config.yaml
tokenizer: "char"
wave_channels: 96
wave_strides: [10, 4, 4]
eps: 1e-08
ema_decay: 0.999
Rows from block 7 of a small CTC audio transcriber, named by matrix and row number. Rows with one number belong to one channel. Each number is 128 + 24 x the weight over its row's rms, rounded and kept within 0 to 255. All counts start at 0. Numbers have three digits each.
After each channel's rows are labels from the 100 clips, of 14976, where the channel reaches its highest value: "loudest band" is the band of the loudest frequency at the time of the peak. Only what is clearly more common there than usual is listed. The data: short read English sentences (LibriTTS-R). In brackets: how many of the 100.
# convs0: first width-5 conv (model.blocks.7.convs.0.weight, 128x128x5, each kernel summed), inputs 64-127
# convs1: second width-5 conv (model.blocks.7.convs.1.weight, 128x128x5, transposed, each kernel summed), outputs 64-127

convs0.8:108141116106119123114177103111089128162128114134142157147126147123146124116115115139155088133157125111196143112136101099130101133100139123113092159128136141120097119185133138159110117091127117
convs1.8:116105105135137110156103063138141106110148095150095138163133124092142121109106123121114127080086137105145095110179144114107133115112103143041170138162153121080140149099142115151121102101114167
loudest band: 250 to 500 Hz (47)

convs0.117:147155174124158098135145133171133136132066147131137133121124128099136143123152107088143153115106140138118101121116133123148116047150126130143140087097136134120113145146133129111120104094130116
convs1.117:138152113146138145102190132087126131134083121147123119105122140131134149111123141133144103084097119115160080136136165167129105086127132088138135143115120124129134127122118166147130147134109151
loudest band: 250 to 500 Hz (49)

convs0.118:151094145132095145134094133121144146126116087089136083157153136135142138116116134127135075119144124149132103118106099128129175130112123151138152128138137122147106124106158096118085107107157120
convs1.118:143116144167163140164123079118070100142094137156123105144063113137127084125140152143128135168156139155111150121144140099137128159162118160119138084097108102167087076171152135114089126161175125
loudest band: 250 to 500 Hz (43)

convs0.37:111112079107139105103117132098119150108132108132089161156120113137143125127140117096150113065092174149109101144157144094089124126128137100123135131151098122040139147118118150134159146160130157
convs1.37:161135115142095132143128099126148139147160148110145166156098129152113132099108094114150112107121080108125094123153117145130137147083119124136187085109097127093180151084107124092136092128124122
loudest band: 250 to 500 Hz (33)

convs0.13:134159113132173121133156148121107161104127156113124129125095104126164116118138100173125154144137134145141139088112064147133168080132093209080146161126122144156168112165149095136119131147115136
convs1.13:120112110143111150139125115130085140125134133112192155169138129076095123158152123109132133128177123097107106138138109082143158109109101144134130136098125148119122085107132133122111162132079150
loudest band: 250 to 500 Hz (51); 500 to 1000 Hz (30)

convs0.111:185084131136116115140115148115107153139103149074102148148114119132149166168160145114155139142094134103127111149097118170155155149166138097124122121116130106104166123150130153156134142149130109
convs1.111:129167124086167109100116115098162147103144117159129158166141132128135118159095160143128166166108113153127149131154134151123098114129101117151165106121135149071138109103139147111109126095128128
loudest band: 250 to 500 Hz (30)

convs0.77:176126125124082114132099116120123087083152118111091121144117110136187102155137126139131106136130143123149112107119148139156064115145126125143135147104172109139113128114097106132117105176112137
convs1.77:126102171119060138108145134103101128115120164106123158149111157126147099098108124154112171128096172150140143140138104117115102128115168140082129114156159108115144145110162143125173133100104096
loudest band: 250 to 500 Hz (63)

convs0.0:121106118158107115166127144171140146117120177167109084110114117142106114173129122094135156157134097097090102121143113106150101127104132126101134129133137102097132111125162106136121155100127160
convs1.0:129154123114079134153126135117136111134107126122099115156157116114159127114133118178123101159105133146157125072143127119133126143150149146151159142133162090136185067116121179098142128116109142
loudest band: 250 to 500 Hz (34)

convs0.62:158149160079156114091093139124087136096117183151126156128106122127130128129105128153124135136161114144145107129104107147104150111144114160142097123114131119142114113104146164169089100095120144
convs1.62:155143149143143091115131143141151152119094132143144132098139081134128144116119097151115149170166132105157150139124104130140133114117130133096094167131132135102158099124096178133120122154183134
loudest band: 250 to 500 Hz (46)

convs0.25:071147156079115107133110127127137164146138137109172139140088130154104086092124104188101131151139117063159112108130121153104095113162149117104141141098107086174115105123144151067116155121106144
convs1.25:152150119150137146140129143174135155120108142132133115156079091165126114151149117165097155129128134142174144184151121156177119144109161090122111110126102158134140110140137091127136095111167133
loudest band: 250 to 500 Hz (29)

convs0.42:133206132127121153097082117139113105115090097113092112139126128132120114153141142141153154149139095122133126135136120138162126165108103078136105119143116090134156161091084172130143117139105111
convs1.42:129130107121120085168084102161118129090106095122124124143134087124108098116135118156144132106133106162140126153117140087126183101107103142133114151111151172107154090126110145114140144131087116
loudest band: 4000 to 8000 Hz (29)

convs0.99:100126155140077147109127114060102141078138127114149113142109131117127093156125117121083113154105143098171167087110173117099123091139142130122093126111135094161146143147118142120140152146104166
convs1.99:133137133179105172107154147148112116119107154134148176201130167107176114156116127121152127142083125111148077115116113113102130142146120106112108164109113102117132118157134098127147088106130141
loudest band: 250 to 500 Hz (59)

convs0.102:098145152142183125092080110108158113098132122125167119121111147113155118093095129137130145137141109127118142111115133110070121092147156065129174092110135107121104170100157122138102101138115136
convs1.102:103152104098185124116101131132063114121168118117120144130126136167147178143156140131140128127172126124126115156189121143153093107164148120088155125113093129083116168124089145114120185128169115
loudest band: 250 to 500 Hz (38)

convs0.85:175130140132100130126123148151109145146127113157164180126127137122145095093105099097120116164137112157131150124159128122153152122127090114102123161143160184135124099067122088103100158148161153
convs1.85:115119134140112131176134132111126091168127150122170122138150133117120135133106131124116135132125125142151118115128147095149132136171120107108167149186102158080122093181112073088170117110135101
loudest band: 250 to 500 Hz (32)

convs0.40:128128117085157102101115115126058133123103141155101104093144143098126109125152157131135158117171153125143121133103138141140091116169136128152088109136139116071094153111135137098114119147163183
convs1.40:108159158080145141152078160171150136064121120146073139136122102123162135120100103112148092155152096159126110126147121151102153151117120134118165075155136107133092126146100096170147123126089088
loudest band: 250 to 500 Hz (38)

convs0.41:116129122128117134127131105072132151131065105138149095091096117146097113124130139099154132125110146165120114150134178122172163145155093164114128165096128087109120128110116125097178134126140169
convs1.41:119123146189106134104100122090118142131138167125128115141139135110134120151100136157150115148146116124118138150113107142122078120138160129131140127100118144147100146097111095165136160153116124
loudest band: 250 to 500 Hz (41)