Rows from block 7 of a small CTC audio transcriber, named by matrix and row number. Rows with one number belong to one channel. Each number is 128 + 32 x the weight over its row's rms, rounded and kept within 0 to 255. All counts start at 0. After the name is the row's rms in percent of the matrix's.
After each channel's rows are labels from the 100 clips, of 14976, where the channel reaches its highest value: "loudest" is the band of the loudest frequency at the time of the peak. Only what is clearly more common there than usual is listed. The data: short read English sentences (LibriTTS-R). In brackets: how many of the 100.
# convs0: first width-5 conv (model.blocks.7.convs.0.weight, 128x128x5, each kernel summed), inputs 64-127
# convs1: second width-5 conv (model.blocks.7.convs.1.weight, 128x128x5, transposed, each kernel summed), outputs 64-127

convs0.45 083 [114 175 129 146 118 153  89 104  50 122 147 117 170 110  96  99 173 121  98 143 160 190 195 208  77 125 114 182 167 150 143 131 151 156 120 138 122  98 105 131 105 140 142 122  99 194 140 133 102 168 150 146  88 216 122 125 118 122  91 151 136 151 155 130]
convs1.45 096 [137 123  89  91 180 139 141 123 112 154 133 211 151 163 131 103  67 105  89 153  64 129 134 170 121 111 127 130  79 142 136  87 135 124 154 155 121  90 119 132  96 171 144 145  86 124 132 161 128 118 163 160 103 179  82 134 134 129 122 142  96 172 102 155]
loudest: 250 to 500 Hz (41); 500 to 1000 Hz (26)

convs0.105 096 [180  66  90 156  93 152  96 141 163 111 137 100 173 147 122  84 126 113 137 107 112  93 112 174  88 179 162 134 145 100 101 167 150 141 211  99 100 105 125 113 113  81  65 125 156 156 139 132 106 142  87 142 118 182 145  69 121  73 103  97 100 159 134 117]
convs1.105 096 [133 106 135 127  46 100 136 151  66 140 100 103 123 143 116 162 163 131 129 121 134 160 114  91  47 132 124 121 145 107  76 153 116 179 134 134 103 178 134 129 134 130 150 107 142 125 117  75 142 172  74 149 201 122 118 118 103  88  89 149 158  79 174 156]
loudest: 4000 to 8000 Hz (57)

convs0.51 090 [134 101 125 115 137 159 151 207 131 182  85  73 140 120  95 104  92 137 124 161 125 177 161 176 110  78 124 109 106 117 150 123 101  94  87 114 104 123  93 161 158 176 131 129 134 210 113 111 139 109 100 153  82  61  67 106 128 149 126 145  57 185 112 166]
convs1.51 102 [162 126 122  91 147 108  98 196  94 130 118  93  98 128 142 153  69 114  94  98  92 116 135 152 138 131 161 156  96 102 125 132 143 180 136  99 118 191 219  86 109 126 142 133 137 103 142 147 145 186 141  91 126 100 141 129 148 135 114 174 110 115 129  69]
loudest: 250 to 500 Hz (32)

convs0.31 101 [126 124 184 116 100 108  91 134 154 191 103 142 129 139  84 152 124 132 123 151 190 133 138 138 100 102  85 174 131  75 147 177 136 102 111 106 145 112 131 130 103 129 174 146 146 115 142  96 139 123 104 195 111 129 109 124 133 142 119  35  95 142 168  97]
convs1.31 104 [118 112 156 162 140 126 132 157 181 129 151 164 133 141 102 178 141  98 154 112 148 105 185 116 161 185 127 130  73 147 143 172 149 177 155 138 160 127 107 151 158 120 128 129 165 182 118 109  77 192  69 132 114  89 127 106 164 131  75  67 155 143 115  75]
loudest: 1000 to 2000 Hz (59)

convs0.16 093 [164  61 163 126 129 165  80 161  45 142 156 103 118 101 170 124 105 141 136 163  94 136 134 146  92 118 113 138 175 112 139  91  70 116 124 136 161 136 153 147 143  94  75 101 133 111 146 146 119 131 171  96 120  67 139 102 133 164 123 200  92 100 106 117]
convs1.16 105 [129 137 153 145 139 182 149 142 176 161 108 131 117  86 117 105 134 117 113 174 132 205 153 149 150 146 148 108 161 151 150 149  56 141 157  99 154  83 157  68 178 116 171 135 111 144 122 137 138 108 152  50 124  89 127 184 179 138  87 207 148 114 132 106]
loudest: 250 to 500 Hz (29)

convs0.50 099 [153  84  68  90  75 163 156 133 129 101 117 151 102 161 114 111 119 110 143 148 126  85 141 129 120 150 104 143  93  82 122 148 102  74 131 125  94 116 105 130 105 134 124 199 125 170 125 156  95 128  97 153 145 137 126 161 128 100 137 139 171 107  54  95]
convs1.50 105 [160 109 114 143  59 152  97  90  98 100 107 150  95  81 183 135  82  62 149 138 158 157 134 140 179 151 107 130 149 109 184 108 115 136  90  93 125  96 172  94 157 165 103  88 143 129 166 150 141 116 156 173 115  83 142  97 169 107 136 112  60 124  81 158]
loudest: 250 to 500 Hz (48)

convs0.76 109 [140 114  90 108  97 124 115 109 157 112 138 151 133 131 166 154 119 138 131 142 138 115 127  80 151 117 173 128 193 117 113 114  97 115 155 180  94  99  83 199 104 169  99 172 133 121 169 143 146 138 111 141 132 124 123 101 119 117  69 114 112 130 118 146]
convs1.76 104 [143  73 103 141 107 149 107 102 127 148 140 144  93 128  57 159 120 168  86 125 155 128 156  99 165 162 148 138 102  82 126 126 142 133 161 170  91  88 202 103 150  76  86  89  46 136 109 111  97  82 114 104 174 167 127 109  93 157 189  83  90 143 139 113]
loudest: 250 to 500 Hz (39)

convs0.109 092 [ 76 123 163 171 111 110 124  70 139 109 140 123 100 148  61 114 163 114 111 125 103 141 134 139 137  91  60  85 181  69 165 118 130  75 159  83 133 112 120 112 154 126 143 129  81 117 147 150 166  50 114 127 128 173  88 129 138 161 113 172 107 134  94 180]
convs1.109 096 [193 135 145 103 122 126 138 124 131 151 135 213 116 166 108 122 168 168 132  96 172 226 158 134 126 182 126 161 165 145 157 149 131 109 135 145 113 145  81  96 134 109 113  83 144 111 145 170 121 132 134  94 118 165 127  94 176 140 122 109  87 138 127 139]
loudest: 4000 to 8000 Hz (26)

convs0.93 111 [ 64 101 128 128 117  78  88 136  94  76 167 129 125 135 147 146 103  99 174 122  46  82 150 146 147 156 163 160 141 145 144 129 131 115 150 123  62 127  67 140 208 107 122 115 103 125  80 120 142 128  98 116 131 144  96 115 116 169 166 113 121 131 136 138]
convs1.93 108 [132 125 131 156 154  90 150 144 142 155 171 117 113 172 126 151 164 148 124 168 173  97 124 109  86  93 146 126 100 131 183  82  84 167 166 124 191 131 120  80  52 157  78 141  96 127 192 148  62 119 144 168 140 129 104 158 127 131  37 143 187 141 126  94]
loudest: 2000 to 4000 Hz (61)

convs0.90 112 [129 159 150 134  59 133 107 167 121  87 123  93 150 136 128  64 131  90 146 152 118 142  94  92  78 119 149 126 148  93 115  79  99 132  95 157 138  98  80 110 161 181 157 131 121 177 197 109 116 134 108 113 112 217 140 148 138 141 135 119 141 138 132  87]
convs1.90 087 [132 130 113 163 127  64 153 142  95 134 127  69 136 136 131 106 105 166 113 117 126 149 135 157 103 126 161 143 142 140  86 105 148  96 111 137 181 175 139  80 133 142 133 185  94 118 104 105 112 165 203 127 124  90  87 149 147 109 171 143  72 117 139 105]
loudest: 2000 to 4000 Hz (52)

convs0.70 113 [121  96  88 104 191 133 102 126 142  71 139 111 134 141 124 122 136 130  59 120 116 118 173 120 157 139 197 198 145  80 146 131 133 127  70 157 107 138 147  97 146  76 150  87 142 144 121 116 115 135 100 120  84 142  80 137 100 153 189  90  92 140 119 141]
convs1.70 096 [171 107 173 138 125  96 141 118 124 100 159 104 135 124 130 147 150 106  95 137  98  97 186 134 109 123 157 136 178  94 153  96 119 123 157  66 158  99 130 112 117  78 153 134 121 166  97 141 128 143 116 135 161 159 126  77 156 126  25 153 172 162 161 105]
loudest: 250 to 500 Hz (31)

convs0.94 099 [125 146 130 123  90 118  77  79  93 140 123 183 163 141 201 104 124 143 177  74  56 104 144 118 146 125 175 115 149 122 151 163 141 152 137  95  77  97 143 167 131 145 148 148 129 131 146 126 139 156  98 136 113 135  91 128  92 148 126 159  99 150 168 142]
convs1.94 098 [ 97 125 160 122  74 140 100 185 176 122 123 157 122  97 132 154 135 134 130 122  92  72 171 142  87 167 159 138 147 184 131 126 141 105  82 123 165  77 128 144 122 113 157 115 193 118 123  93 170 151 162  80 146 114 175 106  95  74  73 150 102 158  62 117]
loudest: 250 to 500 Hz (33)

convs0.110 100 [126 104 166 173 187 111 137 122 101 103 137 158  95 139 151 114 127 115 153 100 118  83 114  84 113 168 152 225  89 112 102 109 144 144 104 117  68 165 119 175 159 139 106 116 116 157 170 135  92 120 109  59 125 107 141 105 136  81 111 134 101  69 130 204]
convs1.110 106 [165 110 127 171 129 108  87 170 160  74 150 140 134 108 103 129 125  89 177 157  85 144 141 142 110  78 203 188  72 109  94 103 144  81  73 172 125 129 137 102 131 143 126 184 112 126 133 131 135 113  97 130 105 115 135 140 207 107  92  75 108 168 108 170]
loudest: 500 to 1000 Hz (28)

convs0.43 111 [ 94 157 148 147 147 108  83 166 143  97 162 136 156  76 136 123 160 175 114 127 142 191  60  64  78 125 111 158 177 111 152 153 149 102  90 123 162 126 133 154 147 124 134 151 127 159  75 107 129  91 113 136 123 123 179  83 124 172 152 127 122 136 145  97]
convs1.43 099 [ 65  79 210 105 158  99 148 147  67 157  61 124 139  90  84 128 128 125 153 117 119 163 152 144 175 127 119 115  90  87 147 160 150  78 138 143 101 151 135 165 130 144 157  68  57 145 189  95 137 115 151 108  48  88 179 177 137 141 133 124  98 146 129  98]
loudest: 1000 to 2000 Hz (43)

convs0.34 106 [163  75 200 111 232 170 100 108 139 152 115 175 146  90 108 154 153  55 105 142 102 128 122 131 141 186 129 129 114 120 175 120 118 146 115 212 124 155 108 125 222 136 114 113  92 112 144 103 103 101 132 150 187  93 122 134 165  76 153 108 138 112  98 103]
convs1.34 105 [ 57 162  75 121 106 172 139 132 119 151 126 135 151 192 109 101 112 142 133 101 136  92 114  89 103 121 118 148 179 100 124 100  78 195 142 100 127 170 119 154 117 158  73 137 164  92 164 140 189 161 136  72 188 157 138  95 150 151 132 179  56 130 102  45]
loudest: 2000 to 4000 Hz (25)

convs0.4 086 [105 137 183 101 152 116 154 130 123 111 165 167 145  31 132 173 117 214 119 140 166 115 108  77 169 112 120 170  96  92 159  92 120 115 116 107  80 159  86 113 153  74 129 154 164 172 147  83 140 174 126 108 118  81  92 117 127 194 176  83 180 124 102 149]
convs1.4 090 [167 137 113 142 171 107 151 137  96 126  82 242 140 108 130 166 133 164  79 135 160 133 137  69 152 143 189 155  87 140 152  78 116  85  85 159 144 126 145 112 116 131 113  96 151 106 100 157 167 117 161 116 169 118 124 104 110 192 137 161 132  95 132 129]
loudest: 1000 to 2000 Hz (42)

convs0.28 090 [116 120 173 137 129 107  84 171 116 195  62 139 124 131 137 116 126 114 159  80 134  90 114 182 152 149  84 118  81  97 123  80 209 153  92 108 158 101 104 103 203  60 145 127 153 159 114 116 105  71  77  69 131 162 103 133 143 166 126 150 124 152 125 158]
convs1.28 107 [100 168 118 107 179 140 126 142 142 133 164  89  89 142 159  71 106  78 165 119 108 127 166 175  97 126 106  80 117 117 119  64  60 148 161  76  63 158 132  93 157  86 157 103 177 101 132 109 128 154  74  95 149 146  58 136 111  86 122 163 106 167 114  61]
loudest: 2000 to 4000 Hz (59)

convs0.120 110 [136  92 114 145 108 182 168  86 130 155  64 144 150  82 134 120 105 101  80 122  80 127 155 116  99 152 150 163 102  84 120  47  84 119 119 113  75 141 135 139  71 136 131 111  84 123 187 169  96 122  87 119  85 101 157 149 118 184 161 147  85 146  99  90]
convs1.120 103 [170 130 133 106 116 129 165 135 120 131 156 140 147  51 151 111 127  76  66 179  69 142  99 130 164 150 134 146 157 101 119 107 156 191 113 134 141 126 146 185 132 142 180 162 106 119 179  94 188 159 101 120 129 158 122 121  79  88 114  97 177 146 166 103]
loudest: 4000 to 8000 Hz (26)

convs0.81 106 [105 103  95 178  82 123 133 103 124 138 118 131 128 124  90 147 170 109 118 104  62 129 113 141 125 123  89 133 190 142 165 151 102  92 124 118 149 146 119 138 123 148 147 145 126  90 141  89 146  66 165 179 122 135 101 109 113 161 163 213 116  89  95 116]
convs1.81 088 [149 109 122 182 151 135 148 146  82 201 149  93 133 139 179 115 102 104  87 115 105 109 151 118  90 182 135 112 168 134 170 120 120 143 128 122 112 148 181  77  67  82 128 124 143  44 112 134 110 129 141  59 145 134 132 154 152 153 145 185 101 134  74 178]
loudest: 2000 to 4000 Hz (45)

convs0.14 110 [101  93 112 132 124  90 128  68 192 101 111 123 118  78 185 141 117 134  77 115 162  93  92 133 153 129 140 184 135 156  76 118  71 141 108 133 145 131 107 214 142 124 149 161  91 127 135 147 117 106  81  88 167 154 125 134  93 149 166 105 154  92  89 130]
convs1.14 105 [146 135 142 160 140  63 118 104 118 159 163 189 150 155 118 136 141  82  34  95 105 150 128 132 148 123 131  78  53 133 126  86 133  51 103 109  86  56 167 139 105 124 125 132 128 186 150 171 150 107 116 153 112 115 149 160 100  95 135 108  84  63  91 132]
loudest: 500 to 1000 Hz (31)

convs0.20 101 [186 159 140 138 106 135  86 132 126 108 166  61  81 150 105 160 112 128 182 137  95 113  48  96 138 100 124 114  18 141 134  92  86 138 148 117 182 124 107 144 131 111 157 124  69 153  91  99 142 139  80  77 197 111 111 115  92 120 115 133  86 110 144 120]
convs1.20 098 [ 83 174  95 126  87 107 157 119 108 126 140  97 145 142 131 174 153 167 115 156 118 124  75  60 121 134 162  89  82  87  78 130 161 167 133 124 128 172 124  71 129 168 152 149 139 157 166 155 128 119 154 134 163 112 144 138 100 139 120 148 149 137 108 135]
loudest: 1000 to 2000 Hz (34)

convs0.71 103 [100 108 144 143  89 184 104  73  86 115 139 113 118 155 151  96 137 142 170 147  70 124 102 129 171 107  84 107 121 148 142  83 161 123 142 100 101 139 109 116 147 146 135 113 122  67 156  94 144 114 115 116 112 190 164 194 123 147 114 165 116 135 114 119]
convs1.71 107 [108  93 113  80 139  94 109 118 137 113 163  93 148 101 133 100 152 139 106 112  79  92 144 215 102 167 180 131 136 121 174 158 123 156 119 130 110 133 129 159 123  97 119 146 148 104 130 137 112 111 133 172 130 127  99 103  78 115  63 110 123 163 157 141]
loudest: 4000 to 8000 Hz (34)

convs0.23 117 [119 168 102 137 114  87 134  97 109 145 147 124 115 171 139 150 119  94 137 118 111 151  96 111 147 146  82 199 154 151 109 102 135  92 168 115  95  72  99 123 103 181  91 107 116 194  74 129 122  61 156 203  56 170 145 156 112 115 137  99 185 169 148 110]
convs1.23 104 [160 113 109 153 111 126 111 109 176 152 120 118  88 124 121 179 157 100 173 173 122 125 162 137 174  92 160 147  88 187 146 139 102 165 144 115 111  58  99  95 144  61 107 151 138 171  82  50 120 130 151 110  95  68 111 116 162 102 140 157 166  94 126 117]
loudest: 500 to 1000 Hz (29)

convs0.126 087 [113 115 104 107 105 141  83  65 206  92  99 171 158 161 150 217 116 137 140  96 134  91 153  94 156 143 153 110  89 162 146 182 136 142 123  97  90  63  92 105 126  73  91 176 173 118 125 113 100 116 131  80 118 136 163 117 149  98 162 164  88 138  17 137]
convs1.126 111 [ 77 159 164 120 119 136 104 101  88 150 126 154 134 138 154 142  74 114 117 139 101 143 170 142 119  54 139 143  89 136 138 117 130 153 157 119  95 186 139 230 134 161 128  87 115 118 136  57 117 191 121 115 140  91  69 142 110 123 103 128  97 121 191 149]
loudest: 250 to 500 Hz (31)

convs0.121 103 [166 133 179 141 102 137 191 146 172 143  55 136 133 141 153 108 153 111 163 139 111 137 130  52  87 131 139  95 101 132  75 175 150 127  91 100  80 108 109 139 153 157 151 103 125 168 106 142 139 130  80 165 122 126  91 184 139 158 108 118 111 101 128 136]
convs1.121 091 [111  70 128 167  99  94 117 161 199 108 145 101 134 150 123 141 153  91 160  99 119 150 123 104 111 112 146 120  96 205 104 156 143 101 143 167 106  96 120 160 100  77 203 156  89 157 117 109 173  96 109 132 116 206 148 150  69 101  86 126 135  66  79 178]
loudest: 2000 to 4000 Hz (63)

convs0.86 092 [151 152 167 202 122 108 109 117  88 161 116 136 147 100 116 137 118 108  84 130  91 105 102 100 116  91 109  89 117 133 114 105  98 103 125 175 110 116 135 119 113 161 117 110 116 167 137 129 153 153 116  70 131 115 129 181 108 161 204 108  98 119 132 129]
convs1.86 108 [141 104 124  35 128  94  98  97 111 104 135 101 111 167 135 115 117 113 154 135 193 115 121 187  89 169 174  98 156 159 124  71  68 188 153 108 164 188 135 198 113 154 164 130 124 108 108 133 119 138  58 156 105 167 105 136 100 146 112 123 160 132 129 133]
loudest: 250 to 500 Hz (43)

convs0.9 097 [126  98  89 137 137  96 122  64 162 126 169 197 157 132  37 223  79 126 139 112 143 129 108 120 143 114 175 142 165 153  92 111 146 181  80 130 111 121 137  94  76 112 100 102 155 102 121 121 106 134 126 111 100  93 105 121 164 121 129 120 110 120 127 125]
convs1.9 088 [104 193 126 104 138 124 156 150 110 101  73 163 184 145 173 140 167  67 164 152 142 168 104 133 114 174  88 116 139  89 108 128 128 127 124 124  70 152 140 151  97 163  97  95 183 157 135 152 104 134 113 110 133  61 119 150 130 119 179 101 141 188 141  69]
loudest: 250 to 500 Hz (38)

convs0.24 099 [120 153 101 101 149 156 179 143  84 108 103 104  94 130 181 127 115 181 125 143 133  58 189 144 163 130 139  48 118 132 117 126 106 106 142 141 142  68 133 127 129 136  85 105 143 139 108  86  66 158 127 102 107 124  73 133 139 130 152 107  84 139 186 213]
convs1.24 105 [144 118 138 123 144 133 150 161 193 114 144 181  89 123 141 167  99 149 125 108 191 162 168  95 143 131 172 133 125 164 174 104 121  81 104  76 122 149 110 141 152  81 171 133 121 128 118 125 142 105 119 178 178  97 184 165 167 146  94 168 157 132 151 168]
loudest: 250 to 500 Hz (68)

convs0.7 114 [159 104 129 107 139 112 169 136 144 104 131 157 123 143  80 107  87  82 134 122 143 164 114 124 192 164  95 166 126 173 100 116 156 109  29 119 116 122  98 157  88 159 177 184  88 156 190 118 150 125 121  96 111 137 168 144  96 111 109  95 102 101 106  98]
convs1.7 097 [120 206 211 114  75 111 130 153 153 118  65 138 132 145 142 160 136 159 145 148  99 128 111 110  80  69 105 144 153 100  80 120 120 122 108 124 166 108 182 125  89  50 182  78 106 141 120 148 163  95 108 114 141 132 107 133 130 158 119  89 129  99 141 101]
loudest: 1000 to 2000 Hz (40)

convs0.123 106 [165  98  91 104 123 131 147 179 144 163 139 127 164 174 122 115 172 104  97 162 108 155 160 158  97 107 107 142 105  92 159  58 117 119 105  82 115 122 134 127 106  97 183 154 138 112 195 138 115 101 135 151 105 180 135 109 111 141 109 134 145 106 131  55]
convs1.123 111 [137  86 153 137 132  97 151  49  92 158  78  89  76 139 127  74 121 155 134 179 176 192  95  91 131 164 117 124 124 116 110  92 121 138 133 124 149 113 102  88 158 173 150  69 166 195 151 121 168  69 180 120  85 131 138 133 123 149 191 118  99 103 145 122]
loudest: 4000 to 8000 Hz (55)

convs0.125 093 [143 105 137  72 165 128 111  36 137 139 119 136  99 141 107 193 102 144 100 161 125 114 177 104 139  90 103 170 150 133 105  96 170  78 215 143 123  95 132 142 163  64 141 141 140  74  86 162  77  92  91 113 101 110 157  94 129 107 143 113 163  84 175 148]
convs1.125 103 [141 143 165 132  95 151 122 154 146 152  67 170 131 139  57 107 186 165 107 110 134 127 165 189 129 157 128 160 148 176 128 107 121  72  89 133 118  90 138 162  59 155 149 150 177  76 154 116 103 187 101  95 146 173 122  94 188 170 167 167 117 142  86 135]
loudest: 250 to 500 Hz (53)

convs0.65 099 [135 178 112 141 142 100  96 124 178 163 128 186 124  93 160 133  94 231  78 120 164 129 114 139  76 102  81 139 148 115 115 156 149 142 132 160 174 103  77 128  94 166 142 161  73 161 176 149 148 134  94 139  91 235 136 124 104 108 127 144 126  76  69 150]
convs1.65 102 [134 180  87 148 168  99  85 178 136 107 101 145 177 118 119 118 134 173 110 120 203 172 135 132 147 139 136 136 112  87 117 157 102 148  72 131  78 120 108 100 120 103 109 115 130 105 132 159 128 196 113   0 121 133 102 117  85 148  97  97 129 140 115 102]
loudest: 500 to 1000 Hz (35)

convs0.61 115 [122  96 150 182  98 110 119 126 152 106  78  99  90 170 138 163 118 138 160 117 119 127 106  58  80 113 165  55 102 163 131 196 104 119 176 158 133  90 119 126 192 168 133  53 174  63 134 126 147 156 106 122  89  49 163 155  71 137 132 181 176  73  91 132]
convs1.61 092 [ 91 110 142  82 154 129 138 165 140 122 193  87  81 135 109  75  77  90 131 160 159 122 125 159  90 194 115 211  77 134 126 120 120  84 162 117 150 153 126 124 114  95 123 133 142  69  83 146 171 170 108 119 127 146  72  75 114 101 170 128 170 167 162  53]
loudest: 4000 to 8000 Hz (36); 2000 to 4000 Hz (27)

convs0.15 091 [124 185 132 121  90 156  89 152 142  98  87 164 102  57  59 109 101  84 123 121 149  95 134 100 149 140 165 173 112 155 172  92 141  79 139 104 125 196 127  94  88 165  88 116 156 130  76 113 165 135 148 117  78 103 127 154 168 133 148 100 148 109 153 103]
convs1.15 095 [ 88 196 110 160 154 213 110 142 116 154 176  98 150 105 126 135 133 134  80 110 103  76 150  83 143 117 148 160 100  77  99 117 132 159  86 171 144 143  92 136 164 112 110 136  85  79 157  98  78 164 147 108 124 166 121 155 167 119 119 178 160 130 119 186]
loudest: 500 to 1000 Hz (30)

convs0.89 087 [146 138 200 146 116 158 185 108  87 112 114 153 194 118 137 164 181 108 119  95 109 109 160 153 157 145 129 146 125 108 169 135  86  97 193 124 170 181 104 134 111  63 132 145 104 188 129 130 174 116 107 153  90 193 142 134 169 113 114 129 166 160 136 185]
convs1.89 099 [152 179 128 120 164  97 128 166 157  87 102 161 150 177 140 145  84 133 127  32 142 121 149 129 111  74 161 176 122 157 126 142  92  95 101 130 182 128 139 122 137  66 151 139 107  74  95 121  74 139 136 100 153 205 182  91 108 107  66 162 111  94 145  54]
loudest: 250 to 500 Hz (55)

convs0.27 085 [ 79  75 120 122  87 153 117 137 167 127 157 138 155 106 103 101 176 136 102 187 136  78  84 147 153 169 108 125 146 133 117 106 111 138 127 183 159 157 129  29 158 128 115 162 108 208 118 120 127 139 147 103 171 133  90 132 134  74  87 116 110 119 159 187]
convs1.27 116 [ 55  70 156 124 107 153 151 159 121 148 104 103 135 131 155 100 127 156 113 159 142 161  96 139  88 145 169 119 170 130  93 100  55 124 151  97 159 134 127 158 162 133 145 137 144  33 141 126 135 128 151 129  89 106 111 194 163 125 147 142 176 131 124  97]
loudest: 250 to 500 Hz (41)

convs0.44 104 [106  95 190 202  83 161 143  93 115 100 113 114  78 144 102 119 185 151 145 134 139 120 112 113  91 112 108 114  96 147  95  90 131 132 145 153  67 136 133 109 165 138  74 114  75 150  79 134 105 130 163  78  66 125 129 111 181  39 119 137  90 120 123 166]
convs1.44 091 [ 98 138 112 103 130 168 175 115  75 149 119 172  94 159  72 148 155 133 118 156 116  72 119 115 124 126 101 141 127 146 110 145 115 190 125 118 121 169 170  78 143 145 110  72 141  88 151 150 134 121  57 128 140 176  50 109  90 149 117 139 173  99  87 159]
loudest: 250 to 500 Hz (35); 500 to 1000 Hz (27)

convs0.47 091 [140  81 140 134 121 157 162 130 110  73 146 120  85 173  78  96 127  68  99 175 151 111 128 168 176 158 147 120 149 111 124 120  87 158 155 116  67 119 130 112  88 179 117 119 161  65  67 157 133 113 176  95 152  82  93  68 148 172 116 145 106 118 164 143]
convs1.47 088 [161 115 138 126  89 143  65 135 129 166 132 168 205 187 150  82 107 123 154 131 103 158 148  82 119 134 139 139 149 149 152  95 104 100  85 154 167 191 136  86 140  88 157 102  70 153 162  80  99 116 153 146 110 156 122 127 135 152 146 120  95 125 120  98]
loudest: 4000 to 8000 Hz (37); 2000 to 4000 Hz (28)

convs0.78 088 [119 116 120 105 158  91 165 114 104 118 168 120 125 158 162 135 178 138  85 102 134  75 155 162 126 102 118 124 125 113 140  77 200 114 142 107 106 126 120 111 153 120 132  82 108 121 167 121 128 143  88 160  94 106  73 106 100 127 184 127 156 137 134 180]
convs1.78 097 [113 136 139 109 131 152  73 110 149 122 140  78 156 131  83 101  80  91 162 166 140 104 146 177 101 141  80 100 151  76 119 123 119 186  92  72 141 144 171 138 147 177 136 101 153 108  87  76 128 109 123 139 188 125 118 188 119 123 112 125 142  56 162 114]
loudest: 250 to 500 Hz (33)

convs0.75 095 [ 74 162 122  43 122 138 112 155  96 159  86 115  85 142 139 160 126 105 108  76 101 153  86 139 145  87 110 165 108 128 148  72 158  56 162  81  86 150 122 197 117  86  97 120 126 139 105 112 163 140 157 171  65 138  95 174  82 132 160 157 138 123  89 167]
convs1.75 104 [166 170  87 131 140 111 171 147 111 168 163 110 157 125  80 104 145 134  92 163 103 108 125 145 117 114 104  65 117 125 172 168  49 132 182 143 138 115 115 125 128  74 107 112  63 163 160 108  69 172 129 142 127 129 136 116 116 150 137 153  81 152 174 154]
loudest: 500 to 1000 Hz (26)